A small model that answers yes/no questions on an image's attributes, trained from scratch.
Training: adamw at rate 0.0018, 18300 steps.
Rows from block 6 of the fusion encoder of a small model that answers yes/no questions on an image's attributes, named by matrix and row number. Rows with one number belong to one neuron. Each number is 500 + 25 x the weight over its row's rms, rounded and kept within 0 to 999. All counts start at 0. Numbers have three digits each.
After each neuron's rows are labels from the 100 texts, of 14848, where the neuron reaches its highest value: "tokens" is the input token at the peak. Only what is clearly more common there than usual is listed. The data: photos with spoken descriptions (Open Images, Localized Narratives). In brackets: how many of the 100, against the usual share in percent.
# fc1: MLP up (fusion_encoder.blocks.6.mlp.fc1.weight, 512x128), inputs 0-127
# fc2: MLP down (fusion_encoder.blocks.6.mlp.fc2.weight, 128x512, transposed), outputs 0-127

fc1.340:512483512479502459568487458502477513497486518473500518520523492515476563499483458496509480532506502491428477441476505525490507469468449500518499490522496518483518507474509515527539490535496526533493518477477493469525552492456483482502520528521507520483502505513519527513517515526448517530484486506486471482511525496543507477508521543483500475526512561519514522532489507537496470526518
fc2.340:521489493495497527535493518526544496493512484483476499486512504512446470492474489478485522525534493486538574488497492460511499519479500497500477530442518472504509458544498484442465470494526552534484481484512530477544507480504496465527524460509496497508494532525466506458476512499500496456501484500476506441502463531506503538478481523477529520494472455470491529488475494519484523491509
tokens: "standing" (48 vs 3.1); "playing" (11 vs 0.6); "sitting" (8 vs 1.9)

fc1.273:474486526521467517452487491526478482514505512521526484503488476489526458476498506486482519466541492498505539493519520515445553496500490497512494500520492518479469529521525464537548507500498493503479530481510508488516504521530483521553415506516457533517549551492485510473506483518484517501538489480501477463479523540507495454511502498489534481529501527494442537518518481505519503496541
fc2.273:540531511495469502521495502475483525469476530462542486496511479490475507510504502427502517506513479496508511527507529543505500498467471521504514529456500548511508499500523491526512489481488518465497470548463474491447522500505485520537531428543519493551516487507514485545493479455503489491476495537533523495446483479501466519494481511533484482506544504487511499498547538496488526519489
tokens: "trees" (16 vs 4); "grass" (12 vs 1.5); "building" (7 vs 1.3); "plants" (7 vs 1.5)

fc1.299:503487467476470516542558473487482480494489526525497502494473507477492481504532538500508473544501523532496469517508515511478544491479465464456490493529515552525503457502457511514559461468497509490565503512493457512456508496520479513517483531481512516498518491528531518510473497512510525509483497496527516479488498473520523499509514478536470494477536510518493554470502461533526459547474
fc2.299:493461507499480432489598498505483509524495505493475525498527487500501539498483473518491485511502511497473507514518472496528501519502525441509474508478502461518477509523478508504486509481475465463472471508530557472536520512480540493514500511498521482526485530473458526509523500453498475519528534526512484500524493482510524512460475463503543507483513505480506474524524531493572534503482
tokens: "clouds" (19 vs 0.6); "sky" (15 vs 3.5); "buildings" (7 vs 1.6)

fc1.445:469520551502518546487502552489536475464474507460487511488487543520522478473526517474503503497481537492489576512517470493512517486520511518504530494447507496445508501534494513465541480486478525492494468517511478551547499514476518489546477484493472492453538518493482504474491493504476507485550472521531512459535478474501484487510476469501488496505528518488463509503528463508526513488480
fc2.445:506501535494481458496475505500519477515509491489560522499509486540466474531492471495502481483497501528509462503501486493478529492512509476533522497475501489478474514507526489523497590472511445477509511493499474476488502509504450508511497553446463485455490513503509499537462516537540468494494513499481466535517520497487529515550528523522437539478521480510495456507481511471498514471508
tokens: "lights" (17 vs 1.1); "dark" (17 vs 0.4); "plate" (7 vs 0.4); "food" (7 vs 0.5)

fc1.371:505515513489524493508492511522495513537530502495514489540497492482544510477512493519517489518483497504470472486471501480492477547508463494481494437479529503473514455514539457507524499513505511474491518500517469487540544504517527505546490508475463496522440494455497501483461528455489458465487533486512495491463501459531493459515491530458484421509501513485508514504461495505502540546513
fc2.371:432504488536511577499492496527491517523504509472477521465507509500468504453477496472520540486491502485462490468515498471502513501538464492482479513496476433496471480499479507500508526532465518520487478504486497512525501506508476523525543493556490472496490547473451488479523502512476479552465497501505494478531475536524481502467454502511494550486528472497489492503456457489488512503526
tokens: "grass" (64 vs 1.5); "green" (17 vs 0.6)

fc1.274:521455525493488541510505541500463510486476506477508497543532496504493479486519504520526494462516496482461476481483483484503476511497496522504475475482479560474507494485474490548486462491506516492538494521489585528470517497500490477479469520526514549457503521537535495496497526505512491493494501460497489499481495506503547474527490541482435481481476553486539545519478510510475492474543
fc2.274:499522494493464491508529539503524482465515512514497495452485460475483491516481445495496483517431530527512560483503539520492493504480488513544520483507532518491479486530495513468502488488513514529519444471451488477513490516481503511522489519499476484544466502494483515476534430462497514447490515511445476495498496501489484515496488504504540505469503515466509506445540474521466527499516
tokens: "standing" (16 vs 3.1); "tree" (11 vs 0.6); "plants" (11 vs 1.5); "plant" (7 vs 0.4)

fc1.323:491495535573493496468496499460509497489459490489507445505537477514490496476464531503499511506518502498503553506470465505491496531568540484454496509488502510498486532513477471526485492495492508480556474498473540492471493503509503484463473478487507536497456499503492530520488474499467460460484503462533529470502505550468475536489487463536519482500535482502520464495487517463493479464496
fc2.323:473467461489502471485531454492510514514497502529510531529480515499537506511502457486485485484462505505529428498480499522486492531498469487515498523524532459528494520517485515518495531502491499521501496497508541489530491477539481531511522576483508482478532468503496526547479492435546525489493528506506512518532517448472489467471523480522502460490473513514505501487462536465508498537470
tokens: "lights" (18 vs 1.1); "man" (8 vs 1.6); "people" (8 vs 2.8); "woman" (7 vs 1.3)

fc1.422:497505473476460486523567485507492474501478523529505500476482533486485485509530556508502487555487500527499490519524511503493538489461499439456491496492523527495492446510477529506532459475486527497560508485505472523478494495513495494511481511477514517507533489522529536486468482487510526521496521504525513467512506491522514510487504474517480516449544500520500559467520468533549444519487
fc2.422:469480492500473457508597488483478512509486524489485507478541489499460492499484462520510505511512525499494549536509470507513492512478529461524470491491509448522484489526494490542472514485485487444509487486491556476508467515484502479513507526515501478514480490471435509519500499486511490527483513497517511469532489481512515518444461494508528510491539519501498499487499496487587540491501
tokens: "clouds" (18 vs 0.6); "sky" (8 vs 3.5); "buildings" (7 vs 1.6)

fc1.191:506490459514471544555495502512506455551478518516477512508526472486452486512493482477489504495545478478460478481498460487487504484435440466479526516491507550523543526481541518507517486511507513535484527502490477505504516507529507497506502522515519470468524524529487482474507528554456537497500498517489473535482481490515512508501494469461507477527464528506506535519488503532471521457482
fc2.191:514471496481470485504466505526492492490512469545508473493503521503520486478517514535508524522519468501505560490473511518475506503472529510545482490466507442490475495531505483493473444472510522512472482490544490495499486466503474495547489505540510493545492499475489496466529525514469538440466510512480541468489485490535489593482525500488519528490520481521534486501515508529513525528513
tokens: "trees" (95 vs 4)

fc1.242:524486523490485520483491508477524494459533493493528494484489479549469478465534513481554492592460517529506495467479502491499484480530514510510501488501500503469512507536510504512515497505544538464531459518469502482494502486510533500544481517465478520524499484494424489502475529459469466544512538485476506479520490454479502542493549483478501467469519490485482510498501488472500495489502
fc2.242:489476508498511512530491480514512539489472485495448532528519499519526523503519517494537501478508512521556539431537491512502525497512483518509477528471531494505520486488534517530518535493466501480479525475486514505538469484506468530507537496500491466508436549486504530503493510485512475505527493503501472532512558531541523493505526504465482460470508461508521517527514476433533485471500
tokens: "trees" (29 vs 4); "grass" (25 vs 1.5); "plant" (22 vs 0.4); "cloudy" (9 vs 0.2)

fc1.245:555525472479467513459475531500530501501466499520466508557523459496517499475493516471524514473484530507468528510514509502528508496517452488508469515535482510462522510520515469525507516520473538492500466501476470495454521472558451502502480508498458531485514520571546522519527498489498469509529496523517489502487493501524495457478499527486506507528524510522483524446475506479516518517464
fc2.245:502514509473517562450496514507517519493501513505498486448544459531489490534468513494484486492531506489490485501493485523534516458492484488516521486523493489521470503525513503473525466494530494530516467523474508486471490531502564467581498487539482546544510507483445482500497504531524476492468453493495507526513504477475496504523432528493472479535533491498474484508473516533492501495498
tokens: "grass" (29 vs 1.5); "water" (18 vs 1.2); "ground" (9 vs 1.1)

fc1.481:488495471468480491545566500477501460504500515523502470491479509472487512524505559504489490566508502548491494541512513507494540487464471450448516488502514566498490471501446521521527486461485503493533500491515471510491511494509518499512493491484517516501506494508501522488490480484488524509473510513514512481507484484500513528506514451542474496466539501507507527468532479525547426532474
fc2.481:479454500500464452501621467492490520492490513490486535515507495489458514484476454492511529496519524503518532513509479493507490520490528460511457502483534450524489485542488499526501513475492475453522487509474553485516504503487533496533499503497495476494495488489454487521494489482522493523495507498517501500527498493510502480494467487503532517505519502506501481501499496505600550502484
tokens: "clouds" (10 vs 0.6); "mic" (8 vs 0.3); "microphone" (7 vs 0.2)

fc1.238:515507454488444497516556479498497488499474533540509512516494521466480476470538520510523474519482516534515482505503519484478528494486495459467480496513496542523537445510475504492538476483522519472560492488459449517456504509529483501506480524479505519491510464529521529496474482521515522518489509493554523490511512480518527477505512485519483495463544515508479548467508487525547464542503
fc2.238:503470502490488462506567510498504509520501508499480525485542471501496521498478480530483513534522520502495541532509486495518475508488523467502505529495511496503434531503489503527473505479472474459477477506520577497555473485500543493525507501480510507525479535475450491530533504457516464497490533512502512464509510493488529513456443467509551506503499492484502496504515516481574521478486
tokens: "clouds" (24 vs 0.6); "sky" (18 vs 3.5); "cloudy" (7 vs 0.2)

fc1.482:492496489476468500550565485495498491501491522520490491486477519488484505511519536506508489545504513539486487566516497495475569476460490461438505499489516547484463468505451510517538491460486513484556482496512453510460523495515511507510493490471516511526506496542508530504483497504487525508490506534509522481502489485509522531504516449531477511484540498496496534463510482508533447533501
fc2.482:497469501491458469461616480493492516504511516501475531516494475488483507495493466502498514481504510495518524499522490500509488526509523433498460487482531446524490493521492499498494531486493475456523493523500571464536493508495509498532499525511510481518488492465461514526501489482549473504507514494527496499532517464501494491460479512508532500472514525506498495512507488472580534494482
tokens: "clouds" (8 vs 0.6); "microphone" (8 vs 0.2); "people" (7 vs 2.8)

fc1.148:522508542537488497490517508498477506511508496502466494495540515492486483538491499468519514502507533478514562514519428482513488501508543533479515516466520526521436485505472540528497448491470509504502467491506535569531489502481511419483473472475496478449495515502553496487488502521481496490530522494503492443493483515479482506465481479500537511484500497504512484501477485524507476482479
fc2.148:492490503491489476535508489545529509494480508501540517498478494486493509461495468505519483446447494492533453537497508506490514481499479502494510484531507497476520474514506511533533552490488463501500509485506528476506486471489489558496508548468496448468478540494532516519491523481525508467539452517521484498516550440505492472548513487495454535509482506499494478509485481429515540501499
tokens: "lights" (34 vs 1.1); "trees" (33 vs 4); "flowers" (7 vs 0.6); "persons" (7 vs 1.3)

fc1.184:502497473466477498546561462488488476498506523527503482493473506466485491514498537501494491550496510537502486534526502501482549497462471458447487495514534543494497452498463525511551465462495503486547484500492443508469503487496504495513486505464497512504511494517517525485487495500486516541486505522508516478506484472507513523509524455533475503459534507510507563490524474525542447532489
fc2.184:497469506494442468482609477524503509508495505501492523513516471502473507497483472497516515496499527498528542519516453501508494528483521435511470494497517445538487502536485501518500507488483480427516493490502551480526511518496514489530520519495483482486512491484475522525485478472549484515503506495519518481538498484504502493457474472502522513485514524495499472502514496477581522507482
tokens: "clouds" (15 vs 0.6); "microphone" (8 vs 0.2)

fc1.149:508482482521471531481482514532510530533543529542482525513530515510507521467509475490501481494513499532520481449508505484459500414471483513480459502501479502494532482500529457496507479521471517510452516491513491489495503497470514467506532507496477517483494522549551476506488469514470512486496498475470465472503483522518494459547494505475434488500519505491516539543436503504515515480480
fc2.149:518532559517475545506483509513511489470498496538457494456485497530476522536489514526498477508476484521481513500481528518506475471473489539495480458490477491471499528531473500495487457517521531490495459485535438506475506505519503485554496452521512494508437499508462490462505485520473472517465488498500501526520494513533483543520515531514559509493551510517519468469514527497517522512522
tokens: "trees" (31 vs 4); "poster" (12 vs 0.3); "water" (12 vs 1.2)

fc1.461:544486513509451529532494451487488514508464497503502518479541489505509497519482516499496513474502507462506438480504520494512499462464438486538471494503490509516498524501437489491509455493515492460513494531521484464459546480518485543499495492521530525482514495490481497481516542534487507471470515489447467524509497520517510446545486522520429489493494533533523491518486485496471491483507
fc2.461:477501507486473530504523487524499480486475488501479436478486517498469489510513500488491490526433481485496523516493476490471459510476512507492531506511504505483477537475500469501511492474516527504517458461483518541536532495454528478502524467496526509545487514504451516548516480451479511534482521532534525500526499509438471485476489550501543541496522532494480522500467516533464532498523
tokens: "trees" (20 vs 4); "wearing" (10 vs 1.5); "standing" (7 vs 3.1)

fc1.248:513422520488498515549509488561508499514481483505532539500465504461482521519449490493533489482477497490472476475503556518485496440499459504494502483510494516506489488497489490509519524535473498506522503531514494474469517489494489529507464484519496506479484510525494497488493556504488474485504508508455491505466552464511494499506477554511447485518485556449549506523539494502493519504468
fc2.248:531509441506491489478517516503510510500500489489486512474564504508448457537494475490501511559569524482516580481495486501463490498488504522490533509510498513498475508501456492477489487527456532519499519476482500509493509494509500493535515452487541558559496489500493493494495488514472480477508490460480494498467475536517507469468464470506525498493504482475505517464522535519465533510516
tokens: "standing" (11 vs 3.1); "mic" (10 vs 0.3); "trees" (9 vs 4); "microphone" (8 vs 0.2)

fc1.159:529515462535478477430518511518483509524498457514483518494497521527509480523490507483524480493524471451477502526508496517483455478467509456531488500537514544462506504497540488485519466525501530496504501464497514501504464502511518478502487489507554533485496488471505521495484518543490534488489505518538464479462527539514426498524461517480484514482475499467488556518496482525552478481498
fc2.159:481485532497462477497572502477481487500471496501477492495537478492498519501478476476517554503484501503508517494527450498484501500467526439496477493508476462540507516494498467502501489486485515449475508515504507522494480515480471501510503500463501492516495522522449498518500471473529474505500533464501510524556508493498548504452450515518577497468519540495501464479497534514560482527515
tokens: "trees" (22 vs 4); "screen" (16 vs 0.3); "guitar" (16 vs 0.4); "lights" (11 vs 1.1)

fc1.453:442501441499525525518492502529498486482524511497497499479463533489490535473471510438507511501522478500449520486489491489454507453485462496527530526509499525506521472553514476494517483514513513511452499453509500539529523523507539512502503514511474500510478509529503496444505491511481513502506512516439464527511490525503522455524474484467514499470457542525500526483468512542503505455505
fc2.453:504530520499478477518454472534487520461508527499517494475440495505485488515453520508531486474491464515485542495521468502532505515471545523511459480447501474496496513497504511514491474501505519476520504502499471496447538507506524489538546464537543519505507525463464481496532503506501499461502520516504507455529489499570471495457516525482488534503536531499531491483531478527512494506544
tokens: "trees" (29 vs 4); "playing" (17 vs 0.6); "guitar" (15 vs 0.4); "dark" (13 vs 0.4)

fc1.307:525504504484520493475527494549545536508536504466467465486496534454470515519512531507509521467509500526480541521516461499540517526501560495502544517530505462521491530516505488449497511506473456519514475532460528499492500505500476515456475497508512480526496524498497501491464460480486468496489472503550470512453516545523488512492501483523530517494497491498515504449523495471483464446477
fc2.307:512520471484550451492494505506476485495476481484564486514489462451529487506539507469500435519517511480488482511476471498506474496487470475468473495523454516502505456503494508514507532501523471521514540513492512503516487493488542498541482506454460546459516478503490501494534506485502472446495517492477522537512472480456544458488513476500471501528439509497523475512501510527526486489486
tokens: "lights" (12 vs 1.1); "guitar" (8 vs 0.4)