config.yaml
encoder_arch: "resnet"
translate: 0.12
encoder_kernel_size: 3
beta1: 0.8
Rows from block 6 of the fusion encoder of a small model that answers yes/no questions on an image's attributes, named by matrix and row number. Rows with one number belong to one neuron. Each number is 128 + 24 x the weight over its row's rms, rounded and kept within 0 to 255. All counts start at 0. Numbers have three digits each.
Before each neuron's rows are labels from the 100 texts, of 14848, where the neuron reaches its highest value: "tokens" is the input token at the peak. Only what is clearly more common there than usual is listed. The data: photos with spoken descriptions (Open Images, Localized Narratives). In brackets: how many of the 100.
# fc1: MLP up (fusion_encoder.blocks.6.mlp.fc1.weight, 512x128), inputs 0-127
# fc2: MLP down (fusion_encoder.blocks.6.mlp.fc2.weight, 128x512, transposed), outputs 0-127

tokens: "lights" (10); "people" (7)
fc1.7:147165157119131108099126146152170150108102139150133089143129114128137144120146127156149152132133117138114188172118102117104160130142178111119105114105117117123143160185150114137123132093087135122156113147115152124126096113143121107101144113150131145122169125138123115141138104122100115133130120169168185140106165195142103169123109119161153150133168102144128083148130139124137086075098
fc2.7:136150145110104111135129110090122141131136142152161161160149121100106107142135110091158115107152166140156076152133125128127117155133125124133082137173096103150126165108145176171153179113108094130148150143123152104136130125113154115114134165103116178120135103152145130167124074119164115102167164106135113131135145066089151132098175154138134134131076119126131153130137151138145135116111

tokens: "lights" (18); "screen" (16); "dark" (9); "glass" (9)
fc1.214:126140148158156171099127116181143122103137129131071147095163126168097121109099148120141140135109117144084183149126074162168135138168125153100115143147137150129128129128111117133138128129096133124126108131143146166107074112149132095140123116114129167121149155137129135100113129164093150144159071118125126145127128213142121120147140140132114162140103145127149125150110110151172106101151
fc2.214:127105103128119036114129111131136129134120116113140164118147126135099154121151112136133124117116143102151095126136148162091130141107142132101088098121127128149139144133127134166120151137163146085124133135097126094138157172157141139135157172134110142095143064128183107161140119104157103077147097102118158165133134112107145066136123131122128132141154112162117129104132167103146170162123

tokens: "mic" (10); "microphone" (9)
fc1.463:115135109110096135164183136112140117122131136145127106094123132109108145148121187139114111194118136178100134190144140137119168108122124087053143136108140162106125115116083141132138098107093132132129134122149113144098131104126169116139121117096165130143134138147134150121123106141095142154102126153130122094106107121143152161114128067154117133100161139122122138104141108140177078146115
fc2.463:124090123125102089100237090127152129121119144123101171134123106123092136111143076140129154103139148129157160139116121136137133128119167075133100126126160066153128121159132127144110149115129104091142105151106166117162117119111125139151135142138109099123123092104083111152129120138155126133120149119140111147147152125153104110125115139131148121116142143155133113135133114126186199143125

tokens: "grass" (18); "trees" (14); "buildings" (11); "sitting" (9)
fc1.398:113101121109137111110106114127128108177098122166077136138118158100118115090099141121139163150180137160167138092100147125155139118125092113159129169118161140119128111150176130136114133115136134112133157120130083092108141188109113123163154139118160177151114128158160152105171131107078182101134113142138144154149143131101121127135142128104126167126153104139149091140102129106122115142162
fc2.398:127117126168132104169143119136128117105179094089165154118112146123142144144171152137122165165121086132125142096114122133113118132096152151116115111091110098145133153134126150115110122124100141123128121157141129156107070111139112181140124122158176159144144150144120126111149134094096151100083128172127087098129106149132085145075164109117148122161118114131161103188129098132145115120099

tokens: "blurred" (18); "blur" (12); "blurry" (9); "mic" (7)
fc1.103:144157123068181099137132116114092126147155146105151122145133136098092138137142121189127129128126135132130093143168139110121141138122085107175181155123132113136104133115116121136093099174093124129136146174141095152103092141099106167121147132113138090121152084142174111142105110110144125114099145176120144143117135078125140161163152133149104151121099096166139130161141119113129153122126
fc2.103:133087155132136160073144123129074110115130124139118120180137141136076134113139162087162142111122116126139146133105106102124115140162179144113098090137144085129128147129125096117130116134124099147110135131136135157133077171108118118135095127151144182146151146126093124097093138126116142163135126104164133128125172155111173099074139128102135097148102139103139143133117150148131137062106

tokens: "mic" (14); "microphone" (13); "guitar" (9)
fc1.334:100180128116108100116151091162152152136152109095090116128140131110159098129132113133119125153136142092164155175139117147143142189124175150139168118129127102112111143114088171083145146114128135111150111147090148114122101114112104092141115123125123119133171164112120100152101120117103129127091116147154184145106158164081138164125137079153129138128153119124152132125147144092135124083118
fc2.334:117104120118180104095150111105138113153126145162135127152144117127185104107150106125137083110123141139114056121162113134133154108162112125141090119165091101126113152123115134161112160158118080131125162114148124166131132125125177129131085171105109143137115140140143118136132080071155099166127146099136130134157116093140166150126161127138083135131093162150139126125121143137153146116090

tokens: "blurred" (17); "blur" (15); "blurry" (13); "food" (9)
fc1.267:141170082144122129135107096170123114106103096147145132078133181148081170132145103151144143171105107115127101115128138105125125131123081142149103164101138130117139116135114143153164128118093117087138149128156094124122141094134141131134115135147126105147118127120137099137095105123122129073099208148153120110140106134173136133122099071129089117111138112157120139155145109109178115156135
fc2.267:120117167153168169146102116111129131152136107115084153154148145102120160140115150156168103108137115126109189094151111108113090093097162124097096150121086071103144112120136106097117125125133151133124153108132131138131123180136117179126093096117132122099124131112101159116137145145150136124189077097133086142145130108128149096148113159142085120168139106112102158137127130119127108126124

tokens: "trees" (65); "grass" (13); "smiling" (8); "lights" (7)
fc1.222:121141091120129111149141126136121135170148159170143149152121104115120158131162136146067152145115152101067142143073152150125106102124124119117121088158143142130140108111098146098106156149103134160138131109204145151139140138104143153148110139168132116136096123147120109128119174102093103165123121049118136126151124120099087113134124130131107165138177120138148113158118130130102145113122
fc2.222:099146121141094115160170182149126158119104122138126164116113116137099141132100086149094110100134111124142115128156137106081114139115112160118145163146155145124111150140104107175112119130130139145159111069095147143172116120140085137089145154109149065112098153105137117155129133127119111158109119123142079155145137136125155172167136105136154122117112101142144169105093097143088147121155

tokens: "mic" (12); "microphone" (11); "laptop" (7)
fc1.89:095157124092106106153159162095129123130138142147122103086120130104124138133113174150112143192138125184087145194144125135140182105111136104076170140108144151121109126119088133126120115106096141135120136121167116140099135101140157105134120098100147131145141157140113167114128124117095141149089135165131134106117083112124141171133120090158123132103167133109125155103140128135158081138113
fc2.89:139099119140096096084226084126121131112125139118102172158114108122119114109125084131132139091134124129171129099110136104150132152125142080139078110129149062145123110143116114142140149105162122098156118136118166119156123138122122131146126146150096103134126080117137105150108131157166111124140111126132130121160142136162092104109142157113132127123125137159127113140140127111186187113132

tokens: "trees" (39); "plants" (9); "building" (7)
fc1.509:155132078143111146109143144171133076124114117141156163120086153150169136153113109134146113115128140125106114133129125127092133084107104113153102088131129114127130132144100101097135125109096118109134132118124121115108161140138156131140109105183136147122122128089117140085103137108103135104125138119108113108073095149126103155186084145157083148164115130067164172110099113111116144089142
fc2.509:103136200119120149118123153126140140127102159147119130141152105118092116125125114083145154192160131110115135143133135131089123106105132148134188122155125183112142149145127114189142129120145130089128106119167075093115153145134133189123119143144165153134101111127132128122161139112083108128137142126169156142096102144129123129109138131134104142123173141152119125094130155141106146192145

tokens: "trees" (55); "screen" (7)
fc1.244:145122098147094147093135162136148111114118120135100139102133170113195126090117120113138102119103103127096210102127119133143137085111130131152136080157092137124131137144119102121121078099131149131122148128111127144123131135124151128159160083110166173120145174167151144118165100142120144084144106148110102139112124188148122101132111108109118112162135115139145170096111137140129132102106
fc2.244:129168147136122128080129101121093148112140156156161111147172129104094137148151132111106111088177139119174082129111114140135144111129083123155082134164144111133104140115123123175151154117136129114149128154123064087106140126123120107163184159135100108160105118161097129107131111134154115134092164098150144131123148133152168177126151143164152118150163105134129105134133155135109146130118

tokens: "trees" (24); "sky" (13); "laptop" (12); "screen" (9)
fc1.314:171075129113118142175133127154125116130129135102135156118158152110119176160099096106118134119123084145067070136144137136147136118114082106169161112120125122124148129110133118132136129118105106128090136132160082153133137132133117146117147125148130166126121146105135171135151143126083148097093149114125106090113155122142114109156100136168099119135118199097129182141094139155103137141101
fc2.314:158167156110130084070106167137134129101128128156130134127091133134125086137143123124099131129167130106151213132125127103107133118126170162116130140119122136141148068163121096107127114120119159114136114109090085120118169156148162097131120073145137171125134114158097117099134148141163119095101094131119158099103093153127150139121094140112155165125159112107123151127140124128137132137157

tokens: "dark" (83); "white" (8)
fc1.327:117122105156136131138111112115109100126143184133111158109128140093115171093106127113092114143122158128074130126141095132091104129137129120124148129153092138096175125139136135141119145150127118150147148100133092148135168132157129124146182121133132119085079172186148164128105135112093167092143115165139148104112157165116119145165106109110152129145157155100123190094101148130127120137129
fc2.327:152125161109138150109133111153140108106106126141136120085110114117104115139092109165129119084136141112134187164160100142152145133083173170158082105124150142143122148135150118163117147102170111137100144112151171097115142121109110111141137143155152148130136165135103138113102125179146152128093152126085145144137130100155168140119159142076074111155131141135132089162138128126169123110115

tokens: "trees" (53); "flower" (15); "plant" (8); "tree" (8)
fc1.390:163161110145063116152127121143110140158151132125165174156110147112094122124096103111144097148120099115095073106142168138102111127120142148138121119140130130152126120172134129132077105107124125119156144166144116080090119144140138157146167111111152129167123092100131121159112110089107112134102155094098144131173086145137123154152099105145078126141159093107101133137153148104132145147127
fc2.390:174107149122140140117162142158129091147139084149111117142120143134156139104144120123141127160088153115147102113157153081108127085123108171146159144086128089105145147110087122144132130152125104115098152086150069133118113098119109147130142168159139128118096163144133122155154132148116100210107139147114141138089144150128105166103147084119114107122131095126103112121155149165118127133130

tokens: "lights" (22)
fc1.258:114147140128171139116155107146136118085112156140100097100154107086094089144130124159119141121146123145128186150149090169135107190112168136115142141117113165118091156085096176132105142166130121146142090141120157138139094121137128117102118134148183130108143158124141136138111121088099137114114131115166145148098137162119119145115095103151154152134124096128152131113134164128119107082083
fc2.258:107116127102147129112136122133109098144131113124176107136138110137138122149127109174125086113148115141120067145122148130121139111123171120141106114158082143148126135130126172166168136128137100128146151114116184077119088147117161104152126170090097081115145112157177091130123125121167128098140138109151112115148134082087139091128161144115067136157123149154142139158134145125148101146114

tokens: "dark" (21); "glass" (13); "lights" (12); "persons" (7)
fc1.249:108172162169120133153125158142146126146090110114114129112170066123125130175128133130137123103098150121143149161160071141158126181150140118117148136103124130116134125089139146124167151083098098116137076091136123174188102141152129119085121114119120126131153135122131153166102147118105150123144139091182155130087127163143122146140141130128166159126154134111164113125126134108133119143125
fc2.249:131129082093132091057130117108168130127131136152177143129115137129139125111121084131122112122138153117072143174150150122134134107133157137128098134150108164143119087112118127134140130143137123110131154143120145103088141139115162106170131170115102085092148119133112126147086113106166134126147096128131128174119145068097163060128134130118108133127083144138110132140114165101144119090112

tokens: "dark" (32); "bird" (32); "red" (25)
fc1.458:141149125119133112098102134122167084106092117099131094088106055123096126133139155140119117161138139138113151124138078144119140154157130116138170134123140135145124140101167114101107160090102101157180113139124099134179119129136138123126128136145146107138106143128128141160141109111131086118134129138167126112093133086163131115162172111125170123126149149177102123062132142149158117083137
fc2.458:140097191156149161089105128133154108150130102141130103110119143135126142139132168079166145089134117130146140194148150123138128108152142141117090130159079118145131120126133124149117127130168124148120110114174151118133143149062146116171136113091101166167149108123110141132122124155160142163167132109126136177101153111132160099087135150104103121135130138147130146152093140121182130129125

tokens: "lights" (34); "dark" (19)
fc1.437:123102169140138138136128194129141135124150130183151121111059148142150130143115141162109130130121160151136177156137092184121138109168207135106133138172116103149131114142125126095140140153117155126101091104133130125132096150139132128148118111115126119075107123125077134095118131147123151142136117123125142099153185099102105152126160124166148128133158135157164124128113138142151142123152
fc2.437:164156157113105062132144136144160111143152098161142145172129072085107106108147108112089140127147138131155058122151133133125133152129124133132145146113166149147129113132154143155138208103099108136151164125122124130111148122085156134136132137108115090091113124149140106182107182120141100116119156124102113128107152114103166137158134130153110169149126109139118125148134141119112144116116

tokens: "mic" (8); "microphone" (7)
fc1.132:076127151086107146163143127092111101124156160130118110109118119101099129149101169141134133184132139190102154177150108132123181118099134112055148135116160138148122141145077118150131124089113137133134146112139123167117103108133127101122137099124155129162118169148114156133122131111110153161122134148147133130128098122136148179113108094169116137097167141121140115104126109142155089148138
fc2.132:161097117136100095102216077113116138123128126134124158166130111132143148108154096124123135111116143135162112120112139077122130144134144083126071130127140092146133093134107150137163145096124115111167112142135165110148153134152129134136098167116113103107144071095163121140091129132167100122152121130145148118166151121163111099122162127125137120117119135142133123147161136094180179114125

tokens: "grass" (18); "water" (10); "lights" (8); "sculpture" (7)
fc1.331:147149167119119133102120120143125108132116132137103099104126114153145138157108143139114097146165101109130182136106121100091142117141119118140106123168163101120130163204136134084112118094126097122118162175154136150134124142123137083161093119154117160087092157085186135125098123182135151144120131125125140120129149147124153119121108127080122144130144137190106178110123154134124117108129
fc2.331:155143125126162127097093161106115117125119122134081140091118144089133159123134098152171123161118136154130103107144156102124095157105081093137132143101116138121100118114128171147141122128162132146126137110123098097091152097149137194131155128140107130134135161138123131127163120129124155063142132094105115126108089118113075149220156119178130142125142120134144104126118127116131128142111

tokens: "trees" (75); "grass" (17)
fc1.486:125125141134134157107130127126186099102135158131120137166175167192152124115101117108137120161156111113107170126080072129151118126149123140123128120163143143147135126118111130126126105135105156104136098147144134119114144146116124101146112086142108136119157127141144138106142153172122126098157127111157114080124144156130105103169124090062073107132171139080106174143130113149130113134154
fc2.486:136099115107135121169079113133115147065165142112131106073116109128083135120130148143153116126074146160130130111139157119120112127125112120135101128129149083123114145136138154192137121124152107134090104118102059096136116115148114142098169112115142105114096143133085142139140125146139111127131150108097135120140101134169068167120121148078121164155144097117153122134118128140171150137143

tokens: "dark" (25); "lights" (8); "mic" (7)
fc1.173:149123186125137116142140149136137142110125108104134131118176096137128116123181153140144139146102161142124162163152087114128125148139118122116180122107115123116120142092127125093140118118123116084160110134137188108119098111131127147128143102131120118111141132119148165158125130099120121096090115142185146114128117127127123167182128076162135179115154139126170103164099093106114101105065
fc2.173:126127127099130090102126105105158095144105139102124168140134121127160118131137078107118141096104125155136128164135135129112107140141132111124136147184137125144123120146135158148119165116140147136132140112075135125166114139115115085151114171118091146096156114135123127125105110113135139126178136092151109149129156112068182108064151112133046124138095151130085139114117168094145124134128